config.yaml
objective: "epsilon"
norm: "layernorm"
epochs: 18.9
Rows from block 7, named by matrix and row number. Rows with one number belong to one neuron. Each number is 128 + 32 x the weight over its row's rms, rounded and kept within 0 to 255. All counts start at 0. Numbers have three digits each. After the name is the row's rms in percent of the matrix's.
# gate: MLP gate (model.blocks.7.mlp.gate.weight, 336x128), inputs 0-127
# fc1: MLP up (model.blocks.7.mlp.fc1.weight, 336x128), inputs 0-127
# fc2: MLP down (model.blocks.7.mlp.fc2.weight, 128x336, transposed), outputs 0-127
gate.295 072:096142126091146123163099125161133087134151102107132112132065090101107121094155050133133129134103162145080107125129155093120094134140163117051089163105161126110119099108147166102123121131131209228137164118109119107166127152072141175133106189138103099146137213177155187175131143098179150123110174123142184155151102122158116187162144142133093151127102131123135074131151045131162123089121
fc1.295 083:154159196170100103109171097072080141139126124162170089153151168137124182123103137135182172113137132094131143122118117111104111105103116086157185119136133122138105095128091097146073058194160096126159085162110134145172124104162115091171162098088109136122071156151094156142049119123105131148116145094090113117163132077117128160105082127115183121111221155137087151221140133114107120112084
fc2.295 069:098109140105110097121118079119093134124100131094148145142095130202117123111143191146156135124109175115182144109114151147192109131136145098140105156166065149156082119098163143078134146098091053040171172093191155107169119129120121139107095123095183153111138180144062162141105120083133119087114121133079171097119126114135110082128139107170120124095154092106182200186135204123105106131117
gate.296 117:105168116144160187165146131156126122131123136138187122122142128144168129155083144121130114045168144063079122169122116101204153082127144142142122106136136142080140125130182149144179177087151154176109142118134194099096162081129141128113111102134056124137183134135122082061101115150142154163110122189036152112097151158110139130166119164153113116030121139138164065146134113109102122149113
fc1.296 103:120215126110124130109182150029135140141132149121084094112148092118108151144127065166092161121126147124113117160103128183099126133166126124147104122090232110195097118111141128145123147087120147091087140119138134103072119088092142110105075143123138156125087129118183134076174110159142151134121128096149168095087083168108136237120141103156130147148094112099108148179105177106075146162122
fc2.296 105:134182161084114123128130182188120079123115102146137061113106087127099118125119118182117114124113106084113098145155114088111118159115150126135093171113229118110156215148128148111137144077135137112136120163132107102143123165152048101076152114126157111152046141121129159184080167098179104145123121137078138079093138137155136161059100148111147103145085084158156115136139176144057148156155
gate.297 077:110073117064187133115142118155155095170128117145132138126093117146122084088152157108116149112118182115146057157140176088160141159109149120174093149120100169147116110131107093102165218165178148113202100114119147108143121109130152146114104103236114106098056140144168123115058193125168173128086132106139067097147076141124139087128144102121127065132146109131158101156114100127151098097137
fc1.297 094:152143064072157087107104176104148143097134154166167118126180153179138065164097174100109110101076095142098139138144210126144121083146042109113152153150127062123096142138101103206156106145146078119136158130145170167141135157134062098110156133126166141139146082126135113141112150162188085149165121095108109139125155197151139124120090144102089138106183105075167080146126120089085127142145
fc2.297 078:118097165089165102148120150169049166036127147088082119136108088140136113149135139123086150207175130187095131145093118120154140094095139152173105101153094132102118177103190137114153129087112090128102161121137058145138112140129152162111127119040168113160103166149104139139176173118155126127158103153090118141094090105141190120177168162114101125124171156186100098131107118164131125166060
gate.298 089:114144140182131156145157161149165083127103194150101129148185116124126195107116113185122159138154152118159069128095111126137115118212125116153127085178115101154122075107109111133092106125128187082132191139068115155036125163109158073137120112173162092112133110131117166089124101143127095117133204161109110213114158091186168113086118160137095142107142135133096127155108098083146132173149
fc1.298 087:092082122091130136148160186166103085105088087094162147159090103129149082137074129139105165150144103168103162087113134088129167122126101152110084110122108117140161127104162066133107133132151161178077142104134124131129150142097120185187071140157073141097185108130123133146108149172130140093143197126155172171127168216171114093094113062139098102126074132120070140174158199135138127148170
fc2.298 084:125102110096135171108142156172090110153100109132068168123109115148103124150154134102129116061146129065076113111156183082159129151162118109171152140128155075073135087183149157111172122135140100157172112138156097121135131112139125057139091158114144127127108187175129094133156116124143149157122255130139135158128109162122069120093133095156110131108163173054071174155113185103077092143124
gate.299 082:088100146117106122090184105087142134154179167134131104145112203144190146111110119126047139107121120080175119126145093136174109098098092109203159153082127160093097164141131143112139114135117189072084157187088161114144158156113052104116102160092157157134112197175089100071144130159161133107103124072112141134103133119140156168117142154131180156117123083209151142129124123104120134085097
fc1.299 105:096110135128125103102192086178151136145135132160122188122106181195151111097138113136111171115109099134167181107127133104155127127099136079142161120096082127117117084126178090124117089171116076119155030160137189120145126139120083101129082109148159144167067177119074152126120063120166052109101134140106110081128123126158105128074164127133106138131154136166176191131148200148100131090172
fc2.299 100:123101085104168131139126169118134143119132083151130113083059174078080086124126144161056119082176064107093105101109087081090114128076116114122124125128149124142136137146127078114106101184185104202124096131149076112096126142148148053106133079168109133124138186173173079084177110154159138149134126054151171099138125137120104161146174174074125145113118156088140144091095120129099151162099
gate.300 100:102143137114158063156161183146161073104101057119145122119141100118131123157145149146172134108144161166114083129134132071087095114129112120139094165136163144146158128124107173047174141155173080095115096140169143098141152113098123075154117101215156144144139144191105128090140150142180078143126119088099070123125148136168145100167163152141085096058170127166093116192118128178173128144069
fc1.300 112:137095170155150115105060077084092165162138129136132125115131186104133171157177146184142090143124107110104068135125142133143095167093110202099146132124108136136170146197131110187088153089141110119209071119111124119125128066200141138125074103132141176174093165094143157169130131079106118103124118126143141117210082116056123140119132172138178119155156066105148131113096113108119109122151
fc2.300 108:167157090135108112130135185159128090112121101095176123051123129141115134123141107121103142111141139111132109051097166144203159164094123164190171071122165121136106165178107069138102154154130108137084205136137126142132121071093137146151124084135130190129144116139141139154096133137131050124119093168082162097103098167072132166090131023135143119146165183120102076154141145142149157146136
gate.301 098:099120131100129105154180139139102167116093177156055111076121116154105101110179056110076112133159139072108126102116162127138111126115143098126130134091131120124097141134172193153104174117073155144142111167173133128105196220153110133093131136133115132143192166185157123067150155146140129132113103187107195057119157125166162131153160062075089094138109095116105151159122124084107125102110
fc1.301 099:147106126197106110080132114117183124123156108097177141117153141122121109126111150114153138117142142154084135156188114153083155161091147147109142097165111128135210098138130126109063132147114101167153134100106080114120095048133149118193172162084139101174134090054149124184143116100110035141164147034121097149134099144092094174120123114150146139122181166145120121168055131151138112153159
fc2.301 111:147151138105121200125152115094105171141110151182134131119135133130158159148101171132113140052095153109129176053132081116144116127118132163139143110125164153110086148164128130100143088131137100141116085140107124096106129066171125108122076101156242082101150183171131112092116061123118184129130158159116147164132134128111081089135099057056095145126143165044153143124189119121095132108152
gate.302 090:120162107097075113113117115121026131113136167137099160115063142154110095109099065129082159175119122160153133107125178153182124159105117121093119096114119171133169100155206077156141107140088088141101175105094107119120142121120097195118134159060085139106147207088135126120108130144064154152129105144106175124142148114131116118144102128091165160137139189191135181155152165058097117147142
fc1.302 107:141099119123152146160090142093119081146141063103067133130160097134111116173091157177168155168158106139151125104086170114128097129226123104134118157161079157081120139160097110137065098188109168113123144144095145152185111110102115090116133139173099109120076141147106185099150132119105211160155184158118161106107107144088153091142086167141074144142148068145114139109108149094151188139062
fc2.302 113:116144107131078142144133139107119129134138214103075118120130143052158209145132131059169133178123151090102154149087149095151142119179138130146102141086168154151095103095160118089054161145170135138119086094173123136149156153112163115190108118125159133146137183118106140068140119147127117065121084183131168133167153124089031117096117135139172120108163127101171142118096148073084132124085
gate.303 121:102122122122125094119169140137079148091115074164118160124153131189123097154144127089216105151167097147111140135067154133152149092219112128133108111123058080121129075123171129087089119181110137094122069143125126125098194195166135118155132144154097151121145154132139160073145162118175141123124169151109141158096127067164162138158161171099087116110124072169120152123095178051142159144138
fc1.303 112:161129150128132172138104141187144080120146109146140081168135132114131153098099119114113180108123092159184081161127078138061112109114154135125135082143213177169123132090112157141120107074143115094119128115119097154130052106065139070119151118170127090131119096131094116181123109172152032119156112134127099139128166167127138050074120154145158140122181215117146160172101109127084141127112
fc2.303 107:144160133153110151121135139152107154109117166132102150123148106125147144092126168204143118140159076114101139124144059108163114129144122135107131131163065116221166149200130099137123114164131176167171120130128110127110148088205112135137106139155185095122077154133137142226173110200068128105122089048132164111114141161106066157121111135157147135139144107130068124096182105155161158091152
gate.304 114:159124143098163135153140112108184112097122084153143202113106087167168173175105148155115132129119063151201162149129122122100138149139117094135164125110081145200094150150145082111086120165104190102182138144138135128085110121157121137138163058115180132144141110133148130108141163132143077125145046143106012164109119136125148141130142115146126103064129110100168127121124111151137229125110
fc1.304 106:140102141159118091109137067173118181135151107061140125132154128156122114075116155058135094132154108085100159143105131129134147129158138127094107141112087096151192096120175116115191152093116175136099100168115133085133182176202123079098130118128159179088139132139140108106128167099164117130120142128113130155115066173073174186104132138109133115123122146141074096101090156085147142116255
fc2.304 108:122108154110098140123119101137135153120147166123065121152090127142136104106108145251160121119138076174113149158121111103117066096171109115096152114138127129170252089091110137116071114184049074133103120112180146095069142118205113104144136176131145097092147180103115116163154087124090153104134118133145115103115157156125140102126115121119112138148147112156068151077129111134085136103157
gate.305 072:128117120213096080146136113144101115109096097105148158130127156182095168078148135169079123140133098123118195132139166114212111110185104166130131096172159120148102089127100081176114138183126094099192148128137128109145113155125117198117160172092117130223124153099146092104100152121134135149119150122129161188135148137138060140124172138078097123121093096106143156118142068150037125111119
fc1.305 098:104129094128140195107098105128186132178112125168126160138176152164120093127147158175105103143166088128095072116087124120150141170182103127157110109094164152135116081099080090157089142108125105102169131106119123145104081107133145097140099105198142122152151137135173080098196127105219129117111082086175108177162084083077133183147175113108109143135134119071123065107120120105167092125066
fc2.305 080:139097134135073167123131126175081112147095161144102155127199122098131171128132166101147130157149118135130140124124116143124155138144132104136159190120173124147122149124185142129151116037111036095121116142115112163113141090093145051099139178111113127131130112192099180181088113152128146107144176137148143145177156118166079104167113209059090135084111125160112148110125159190094140138046
gate.306 079:166124150090142148142145083087085122148122102167124095109178127029163096185134149150146139201134113190179061138159103148116099147176130121121111193112100162151105132148122163112205142109133110168100075135062090144113131135106173072154156152173167103086124092096143177116106090134147169134122086127121109106106128159155129108168166148148123127096139184147134137069120107092109185155160
fc1.306 087:160142130164121152150116160061150098134110130153094120197108158159124115139097107130142135160064157106127149112106155168124125106117149123119144122134122182095115117187143062150159082091082142118074099138120093170137139145107093151070109173112126178121090114042082087128131137144087113138144189138117145114121172116120026143098073180097182192151120082112121141208147174140124131143123
fc2.306 079:149100101097129135104150146109148142126123130136147114205215115139139121127151117136141144179169036123094171117111176112170130094218135119171121111140074114086075107122114201141122124153129188153134137135178095095098108124126109146037096119142141102069121150164122176108122147101112103128126189114132091116138131131137112151176146130123133115108124050132151201102087166093139152194130
gate.307 098:097177070077134148122171166128123105121180128147184138124154119118076159124178084212080106109116170128175105133128121116154172148158109133119102132099108124131131065103094153130193112086151089147087161115134116135160109088076132086116118125185139140095140152146129052126156121170130147117156154137109109136074145058176105079119154118193139118103134214184114116209129116099120116114138
fc1.307 101:091130157173091110125152156136151088078152125143125174115141100202067137103153165193092124091078156154127147178135180097116144115087132138110138116058120086126080122063147076118143127124147100092135138125130116131144156147094135168150156156099111167162088155134103110137141137127069190111143090168161103149069132115157215152119129085177120165152136125178130172167152069152161086070150
fc2.307 106:111155109089109142159152073074116123148123173142133121117191120116155093135152120117168124116112205199146130131187032094145096132150147129123169168108156108159162106137176160132193120114089103121135148131138130131109114114142103096168143201086131095114085090116102097132149118139164102152131124124129064167106118151072124214130127166187165137111099099160158207077077100139127106137093
gate.308 101:142100133103173131133159115138139105104125174177130120114131075171142101138119124130105137095122133098118133202115145111198160096134147124149187142154122119123129095126064111117201188125172127170190110136151157108104123127106131144064149124221138113131104147162100080096097176121178165162130103156079110078146135112156128127096142099195083079047148110131203081174102130121104153144160
fc1.308 098:146153114170138182127088057178155163101152166109145180136071135101123105180156128195169135123167186164147114132107076140102170141137053149050151150135090112138142144120119112136192152133167108169127092137197114075116120120126087155069143164141116145169161144116150081108132103116115104113152153130115139124119153100094109172066183132153096125134113114128091152130087212155070132119156
fc2.308 111:247193108110137100122137178110103029147113172175098093128166122115105084088087176122092124109136127083149163179133172159129136168131129143085126104133115147128153144145140166121160091183119108123095129177203133125133148144117118122131119160164091117147139115119127156109067100115093109157145109108120149147107189141101149123115091116140080113141117110141143130136059153114050158040149
gate.309 077:159129131121164182088172175091093154089110127089196104111093095123099115253072145111162043095152142098128104185145094135119148126137160134185128131099165117135112112090122167081166134134145147124133158137131179099150140137135148138179172102102087142120112153113052099078123102138091127149200127122078125186113147133109193154136100102128117110077137160126147104175147137114140126145110
fc1.309 098:187145170163144149142139124150194092114116156091138195113059072111150142159077084130113096137136186127151064131109125087122159115167122092036209063173106128154107141135151116114146106114139097157152104189133111152129162181136118141067099096136091125136095146148139120108103113109193144065185172161128104119120133096136098143172162138170083144116097110077153118121117106130092153125135
fc2.309 092:144131109113092108112129093143066127180127167101180112097127125127143143140084194066181118138098135077096155128086147207106144125156152161064146125096127092076064108109126126109169141186141121091115150121161073164114120087134144189158141139157161138125150161173142154086187166135106151109060145107172147110159110099108096118197129089128169100139153105110109156111126158081136180071163
gate.310 112:180128046089118173160106118097102116128093149107217129080103095113122085120052132128120181112109101124138169172074141118120134141118123126132106158162131113121136067176203096121111073122190099141100131156098144159160113110080108093166094157138073132134139107082108128171159163078122172188187157139096147128129143173114107087140111131182112162101117125134191133119161185129113102131105
fc1.310 109:121135130161127132178135165054144109104139085135147098056144133099134112121136129149118100161134191118093131079167128108118109152204139124109098106174143116148123109098090113136080168187141120177119199127088144092099113145119141094165198150119096089125188115158109094164067173063133058162123101140119114169117158081151112126104100092147182144133118190062119105139137179172147135158118
fc2.310 110:123151143183187167131116122058115108148134104149105149166156115132111104144130122158124143135112187064200107166168133154162110141185116190161077049106109140090131107166161144138083143215172167099143145119086110110073116166163102103083119114133118161131167124121108127170147147048076188157130155133132122099125126142115153094161186134174062120139129125127153081166130081138124113140138
gate.311 133:145150138181113126155168156145149152127098130130101091133090143169072130188122086037111137127030121179166157156133141167106143064117174096141167127156140128125137097127149115091195065098133188120135078150158121144185159144141161112140135145156135135122160108105140166060069153123093144094116064147095198117115148092169164113085100083171154154115147093138100153110115129155147118126147
fc1.311 114:132110115166120184126124140070154108098099168167156096110130137164076103093112139041135118163122099157203099147123105181140146100137189091118159136163152095129151071078150082184157088102135087119124170118125118119115140115151124149121126125152139071170193106130075150139119127120135224113134099189137129097167135046140145140095086177151156172149107121084117111170091123174131143132103
fc2.311 110:131151149189135082147141124086082129149132121127146106124126147142121122101149108153146120167197070104143177144139111134095079147113132092137137132172168123102131172153055179126060123112137191124170158140156130134077120138155156133179143150079117140084161235160140110173173089137153075136154105117119143131105113175121166109112177060165116124130124070067144182094159167068128112119127
gate.312 091:133076085166110163094126123090248131134097116146081155175161138132101189166112143080153122094103173146111155094116085140131114180097117109174125149128187139167125074094038113104126099110131132117091091081125081129167112133174128064098101147108153130121100134143136107159143141134112117098113137146169080150110096076102109193129167086161105136179128160063117136126142094159147120142170
fc1.312 089:137152176098070125132077119167081118171177156133182154099100117065129083094112152190103077177083088141136165141166157064141091157151125127131093156119172166156151136167204113150081152101126156093074112129094125140127105109065093129133108151096144111162123073180113103164137171163115195150105149164144121180100128177096102076157106127106122095119129072130130148079137119158120139115097
fc2.312 092:117167120204119193140130107106076097110148169130131145084184156100135038159114141131130115052142127141145058102059127152126173127144124162115106106099121143153095140138190144132140119186172156123105131115083138099164127144112131104207139159120181101121112166082101162080145135081142203129130120110117139169156126178105126070078156179130179123117112082125159112101127163171147141124151
gate.313 098:163145198119118167141172128132103102113111057131146097093085125152119135142100121079092104130137129160100188151107140139069121143134081117176175105135138177082133142168151120127156160165128093126112136212124118138129181142137120045169157146136075143097120168142097111077167116136129067090183156128123126053088153170152118130116147114125131119147074127200130172097192106141076083096124
fc1.313 118:134137068121157140121175131136071125181134099145196056155103115146111105129072097096077104162161073098130107128142058170141090148123139125174191159117086151112158104135161147150115141173125065133153135136110117130074135094155127083200149127118132122153149125141117093099158098136059126102139109146116223122066103101061140127106095165127098100137139170128176094124185129143168106125157
fc2.313 129:147103046114067088120119152121119152136126144129169166135107137150124150148121177123116160174133047099146138127155074072054104107114134145131111145123185112101115080135127175140138098188133149108110098125103071112129128144122129125079136144176077108118167159159151091109118134157175098130118137198148212123138113066128125118138137142110150132170131196050153216123125122094109066137111
gate.314 113:142148153110138107132149132124161138130134160103075093127075103066157120121115116135091075185139105167112122147108103167157161098106114114188131123134132150160136128160105112156163131133169146074171095206132084171104146122137085086128166136121154171156189106140062162105159127152112132123216155236106124099040208108113120112125110148165164114115129144123156081142122121169158134093124
fc1.314 107:130201188094157170123129161173094148097147095134099088124140116118141170165093113102121125087127126146084143125090135117174142063129082110093170137164119077162166147142144118172128096133125142067154108181141184161153151164066101118150180164109125157117132136156066113132145074150157163098180165154102083131110203156138123099149092141165112138115085099097192087114151144123102047101155
fc2.314 092:134099085164098192130133128140168120135137109075063157103069115168102097132103158129118133140145083131138186146144101090077139127130122143081135127111151108096080065144127119191170173111119157141115099118123141125076141143140140099155139164157135121099150048167219146081129115111107143141107126208154147130201151152148119142159084129134168128163146068075196125103141085162095096161087
gate.315 142:156109150133110098168125141138168118125147062140092163170125118148084167149088133064074129118136138086127173126187189110093116086116107070104113127142133116092113154110127158059143098179121098114117164160110108113132133159146141129162132105112123177140092103140101169078148114106157167205130156151087125094112106164148172174085107104123069148113029166171144144118161083198116170082124
fc1.315 099:147153153081066138116139181121162155118115116107122127158173109072132101180090146082067081132116099137079051071172156144077116168121055086127120188125150100158124144098090153100128118160104099125116094144120112131110168114131069065143085131188098139099167163168126142092181097133114130171157121145147120117097105137090126144150102095144069105172112178147144135119133223146158140143135
fc2.315 107:113099116146162153118142127128155140147136208128151139122153132124144124097134199090146120202112066099229160203144095163073116125159114125160112176105133117100119146148153141167084096124121108116120118106151110094134150123131123051116090112121120195084143146171153184149128169117122163159137146145111109097155137104151140111162124185108069114108115087176157181157134064166071190148090
gate.316 091:106093126196189184095165077152160161140126130113133075081146156149156133121131110121147172099095153098122130131140169093139167119164177091100101047155110134135118094106147194142211105124154111121146113126157175119078121131126079155133117077097094144183099160095142121128140124056109141080131112216091074130096104119134127086145159108126102131084167162128141074128136160167070105114097
fc1.316 083:145111161148190149124136141171141115134083212138148180117144147154179084106106129174104152146070150140135128111070167139118103130110174106138080112144118115056133085103164100123173132136151111098176121082094141135133088113148153147105114101107063124158111187076129114130101088098131137073193155206133112104140134186150098150119118084157196139145059138119164097137117199131095139147163
fc2.316 096:157103210119169163126125091126172137132111121136095095091165130118119126135136113174085126094127163090125157068136145122090103105113099126109131183138105128123104115085164161133111099124184145099130175112150121117169133099129146088137150074172091176123161118116167112137082096167012149183113067045103148079120131165148111127103107176188103158094151117169100078123093170093088132099137
gate.317 086:160102128134057139074159087167092165097099124112135054130074144169125077108077149105085084126121171069118154136099135190091134125105156134158164115137100109100153115187121172083102143135122119119115130138152134114114176154207166166181123116095102118043128160097122096097114166187117101118114184148114186145140115135125160187112143083158128120156127131102136177115114180128192097110126
fc1.317 101:149161105115099075169135177111094071093063109157146162180167091113102177103094129116131195093112051130179116113139132104127095098181147138133120196121134117169100074092134120123117072164180113068125161161115137152132098152093108159150135166099164112169090154143067191137095140103120102062137168142114150143104158102122110046094095140123146158110123141137121135131186126150103166164123
fc2.317 090:164111110136240190136135174210165111082129100121138109126086128101124139127120112114066107118149142132104103116076155110105127127154127160100120152112121136085132103143137107122141147188184152148090060140083094142065136125124141190155105089112105158138094163078167124133123130172102118063143019131094175114111137114103148110136133083124143133139134123128081054159133098134131121067156
gate.318 081:116125161106115092137121093098161164133157135160192141081099204141178117110135121108130160115105147201141106099126111090092129104110121052099121120175084095161101156127145148113080119165068136150078149100107077164157160189151083112064100119144116092097164146158151091134072108124179109101062184170127148127158141110154143059148158103172143108116115123085164151087157190121145147125115
fc1.318 088:108154145083107164086187174053089120086127146163121140122146102138078171150115098154105044137096177104095112117101094163096089145094149179194125166048125148151110151026099114143082177119157168115139156153117160086122112122097165071134166161137144160037112109153136090138166157165120112126155141113136157152089138134163140127070093119131130120138123144118128144099138149130133099156112
fc2.318 101:124132178111126149116133136112115147143142123087118215125051116191098143156106138179229146131135110092107129125174166209095147088161134125143156126142156136098132163142056159135150131079114160041130144144146086129131115146091141188150120090164131131138123090115132185116106136059139136109118171135094075183131124145154095114124150104104165109127126147109163165190185197121130134147146
gate.319 095:191116119164183088181107161079122155115151070141188149096149119114086097111145073123124109082195086045097157132137121140129132161128175081155085124176143127165134093151148124146116170081133052129067163113147131108077152144135097144153087109130070154148147139109114121125156112129105129164141092196105162085058139146152131143105083171132095116135119151058142171154107178134134136127148
fc1.319 105:068104139181117111135175077076156151177136151137128133225158126117140122081103073161141146140129131126130151113154110137148099102102106193052180153073111144127167113119207137105123076147184084132122130130107116065100083134134198140177103139165159137122126108145115111104129124120096134110062133121131213121108104073093141152145137149116160120163148119145096055173166162133131136107117
fc2.319 107:140124187143150130138129106155139137125119097101100162095079121130097086151098089132122139107036164112127146165180141166208130112177136153193169140125160115139091135110110155132089113098088068126070133114165132158110137149148132142160102084128110131168099117132124217119139089071091143088108117008134078151088129099150128160166108130133153122141106146127192127153163118178164163153156
gate.320 155:131119177105160115077121138143152150124155141089111163163119128152148170154190088132150096124073214169166140178154117101129106118113131152124101092094096153149113104186114115118139108128156103106174085085176169096163125093134151162175142128101162164147126175168106106127117080212157170189132054162088076128097146093144056126148064155116104102080108126130130079110101125098104143151104
fc1.320 099:127116097091061204109107095125106166094143135122143133108134160114125058089178139151085090162143121122083116137097152146182133109098123184157148117100113115076098157157142098154081162120074119174193173088084135092120084130159166116080104157111091152111135078103126192151125130133085084161128178132181199115156099145156144135161063104118129123140114166124174139164085156167157178118116
fc2.320 089:149111109113109130128129106091141179135126073150142114129101142125141086162116139129189120118115154154132140134199111123125093105128135123097134115122193120129157092119131153153201115098136078134130053118079130105167135148126127133062131185159092093135119210141127103120131144147183095163111206168123041161121129066128166057141140218145160127123123103092147181103122112063164092154119
gate.321 089:145170183110068120145138130112123123154133182103153174166115138074147107156102133129115151101171114147141073136103166153068179138129094066159143172154134110141108122128160171112149093142135089114097149155076129194094173135116099106118125165134109111036152129138156158100148097123127081095121188125118177134130134110117127139139108054130146144102175154164143200045106140078200136127190
fc1.321 093:145175148206113073134143121148167123101132085128076075091108129173111080131163140104164132035096146147075146177074108136139147084159135118143167098165097122147162123121143108084142097113127101155202070140176167145185112120142116125115160116075100168127124175116078130135142125147185099150135113165122162105136187083185137140085180184167106119130134090076122140148138118147104083120138
fc2.321 086:126120184197254134140119117146166134128112150126196102083127136111087164133114154061113134075147142130101141186092135146133155149140132106157129137130190135109115143134146149145169108118171160159108174131142188123104131135121159175142110093182107140127116134126119170120104119123160141146112064142106170135163131061107159087118147164072153118133104066097048100098134155209103100139098
gate.322 089:092128171062137098101142121138115113110100148128133148134135137106150125100165140199093125181103168107159086119155142140118160123116170130127114121122072109157115135048120079158099147131102055186117214136104120110137128139142143157093133229117130094072160093102148126156142170141080123104130105121121169165109110115172138106139138047143187107143174174095105106087136186094107117120202
fc1.322 093:096191138153126133137134172136088130140095118176170136122118132105096093113117098101125106116068198125159116092115137193095139115116160088133111123128081080134052092080172142134087129162085059123139214127091091123140133146126128112143100127129129104067148182107129176168161087180093094129106135168138224165106128095151138091115168130126163118163147181143118176178148155130136075119133
fc2.322 086:111141125060064174121107152169120112150127193110074135139144127181111050099118113130121125113151132146121149113179145186121145106108120127156154172150055162101124211145125066127173128084140113080139061128117193133139139124120124105155144079088110173143099098138160092107141124113117145104120128105168074129160131160120153176100105062081120143105165176163067131202156120141130143149171
gate.323 099:024206108085148106134144107130181159157215138140106162112176139156165171154171104095116176099114116135131108167131130110140160081133100111145142154107118078125099148157126124171210096069117146143149077166115132172141171103088118136073135153155139129089138104165170159141132157110175178129107105072135130127089123068136124110149122142181107132058132135148151101176148133128156107082151
fc1.323 095:115077144099112177102139121140169153150149134130115084093107179099163115116158160128100123150151156169139146113133095172162118156089056149086080107064134145156141130150180113162115104115147117139137170104124169094175191110160167110140078096196131165093098105131175116131147151152077144126079124133116041111094118165077131178146110078066136139117158056116134137158098175064126174154138
fc2.323 096:213190153166111096136129127132052146168157082140112067119105111096130146136082182141105117154144169093120111181098154099067116124116148160114076105157137105127119156155144176090171157147138163122156049137126104096117131168164155120081187146119116133142080139153159122138154178114122127090093122095115217125086139123133145102138078042129105104111137059136114133106139110094143078101149
gate.324 108:170107089158046183140099116061140072155120152054146149095099136140133137169108163118121139147126117111114122133119146135096147129154092115150165136151147143055152112199140127100149095155187092096107085143088112158098093113089125156126136056113151126133097112079079132138196124159123149182166127139104103093142158144119089123172112146131048171093150068114181113153149105156147127132205
fc1.324 111:140078124073164167162105159084123095145125097092098120047152097112128090122132124147100184106149130126133078129179158083138112100141104140140123087147191160083188171150146162084141093117140111131116093153135115138070101134118112147135168162178181125168084141141102141089143132172119113137148135117094143126081178168124101041223126167124055127111151112194157119132100101145181129120134
fc2.324 097:147145151094098152128109158069129125088141171106171160159135112255121116127129145170141144138098095115123130085218170145127127126107138128146133180130140131096112147113143140135141125163093140100144089138183155098143142113140129089150116025150134132127130131175165121145125114140137132146096135174158168092077148168133138214173060133115045124144155131147108146187175109128142153133067
gate.325 091:138109177091148134117091115191079112118115080141134132116140141078153032116126121098066142088164009159152168131143142176153148116125144145172120101129096158155108128150139143183139159054126102083102124180121124129123148140092083171056137191188139122129141084115143126088140129141118054136161124147103173103131135187123142121163135117068133149105138116117188155105120157138136135148110
fc1.325 123:164208069120110094112138179181158122128096231120113130139118153104138137143149153133141141118128174044144129130125147056128123122123186114135103112143114170128146118155134126163085080133105168107137119140101117163161186131117101135083178147073120135103142125116088143194070097137138188139145156160087136157114177136142108179139138095106140145059077187147114107118084088083142082144167
fc2.325 112:145099139112135092127127128167190141122155168198080146127137096110184225089130162109078118082190064139138108103147133151044185104089124130125136099140169130090127156143085137131106121133174184112163147123131144176101127098134154187114163086081110097127152123149136165088144107165139158114124195148149135133116130103151113108112137122044131120139101062168174100114165082148147082141121
gate.326 112:131174110104073089169161142148140129129090154161091161135168096125135160218127108089096169090090147171142028170143141152086162088137129131127177117171106136099087106148110148137170066135117139129138105183144161174154132127128108150109117110105109114092128109169115101106167143127098129101196117122096136160129150028182153099159163104195147192094159107102148153148114141108124085118159
fc1.326 134:194118150093100118127089183136088148085113151119153098105142123125123114177134135118168050079158111091139107144130144206088147159113197047113109128158101102157172101145148121036093164128121048124156145090146131147169135142163086171143146122108136151083135117149123089129141114164141102117171127176107123099127116125142156171118097085193138079111155162075125132092123132114206129122171
fc2.326 130:160173139201196171134136090121044126166117162156084112087161126141159166105166154097140126136162185079120101116089136149088138174150137131130115172163169122089093131138108104128162156137117165163135127151105160112134129177153124157056168185100125134136145114135110132139117142141176138107122098145163163119059129083138129054127079118123144113121184067160096148139109171104224120128081
gate.327 100:143115151124188124120115130155137125127096144045160119148126149043169153137129200172155130093119121156115093107196125140074163136050181126143175109142126130155206150141170180076126160152154142140120090146151122095138136145119118155112171154104102134103167137108134111112146109117147153114141128158111131177135139097147100110118105077255128134077134121158097138099061157117152068124153
fc1.327 099:133109121094112168092146160104143156179095131128162128123139109138143100149130073053122097163128187103098130082118137121161139189149128094165085165099125134148138137125147102036170170091111116163140105086120083145174149125149107120114097190202175124092127107164165119137136126139210130115068118110108150144118118165134136122143134044095116114074116166110149083133081074144157179142199
fc2.327 093:157164126072115145135143146163152122136141138141130140140211123059171202109123181140158126141118148160104126076104128133137192121171129141118157160146125126100128126150032144153091109121094092174114129120175144106140125092138137046162160179121097147069162119188149163148095093190139133145113157118105154211115112151122094092133117074093161115141139091105107143097102136067053139113121
gate.328 104:123138132102120105133142086096083097152137177145139109156136127092188104081118088136115115124107088145113126154120186113117108116143165110168104134108154190143152129149160148116112197166120130110104186134146155132135135105132128112076178157124153098116172109137139104106114097141138117133118129137066147084126119182144130187174094168105127084082134147191218062018110101098111109123029
fc1.328 111:135086185169127134140101122138112127129098075096202055123138167110157172146137177120130092124157150157121137107171070139136156108159188105132100137094126138098096124145089141063091125096101163107094092138104116130149187103123142154154149040157163148142113123110118114080185137139106154103102096149121147140113121121106174063121122142108176114123132186106024110131147076210177125134149
fc2.328 108:118164075130103107133128089092178100159138180189172168123139121220135148119111128071165123137103148132177129108119098123181087105143110194129121106135115174096131107096170143147097058191139136152130142131084162121157112093094115101152031122178070088083131145096108087124073140118117146121125066105156083147179105087114151129139131111115085158122090129113125117196118133146167106115094
gate.329 147:150143160142110076207129082128155140122053155095142147103134128118117095111123149088126157121174080097089141079114174125102089083125110068074153127193193063151104129131108157158106155173125170118103145247129160154120182177137077105122108136119095122106155128112141147107095147079123132148128091117099169081170118139079139155136157124113149151129108136130133128185169145164153080112092
fc1.329 103:190160164171072125146116144122130061112169127077201178171137108111152107139132137184071168084102109140157126155132145137161111135120102088111107152107115143073137069110171152098158123126119144125109174105106140132155144126066133144134157115157097114124036180163119091198089135119102149151100156118115123094110118133144168069159102126074197119124122165088144195078089128110121186123156
fc2.329 112:150131131204142121133111115116181107103144102129113069151120135127112118137117135095115118149178089133144128163099213154108111131131139091146072084176053123109085128126127091156077170095146095114097149120079188077137130131115136141125095119129136150081170109175093122049134120078170143151120132147126195155120142180149166108193169205158095108086111117090131136058125112131074154136171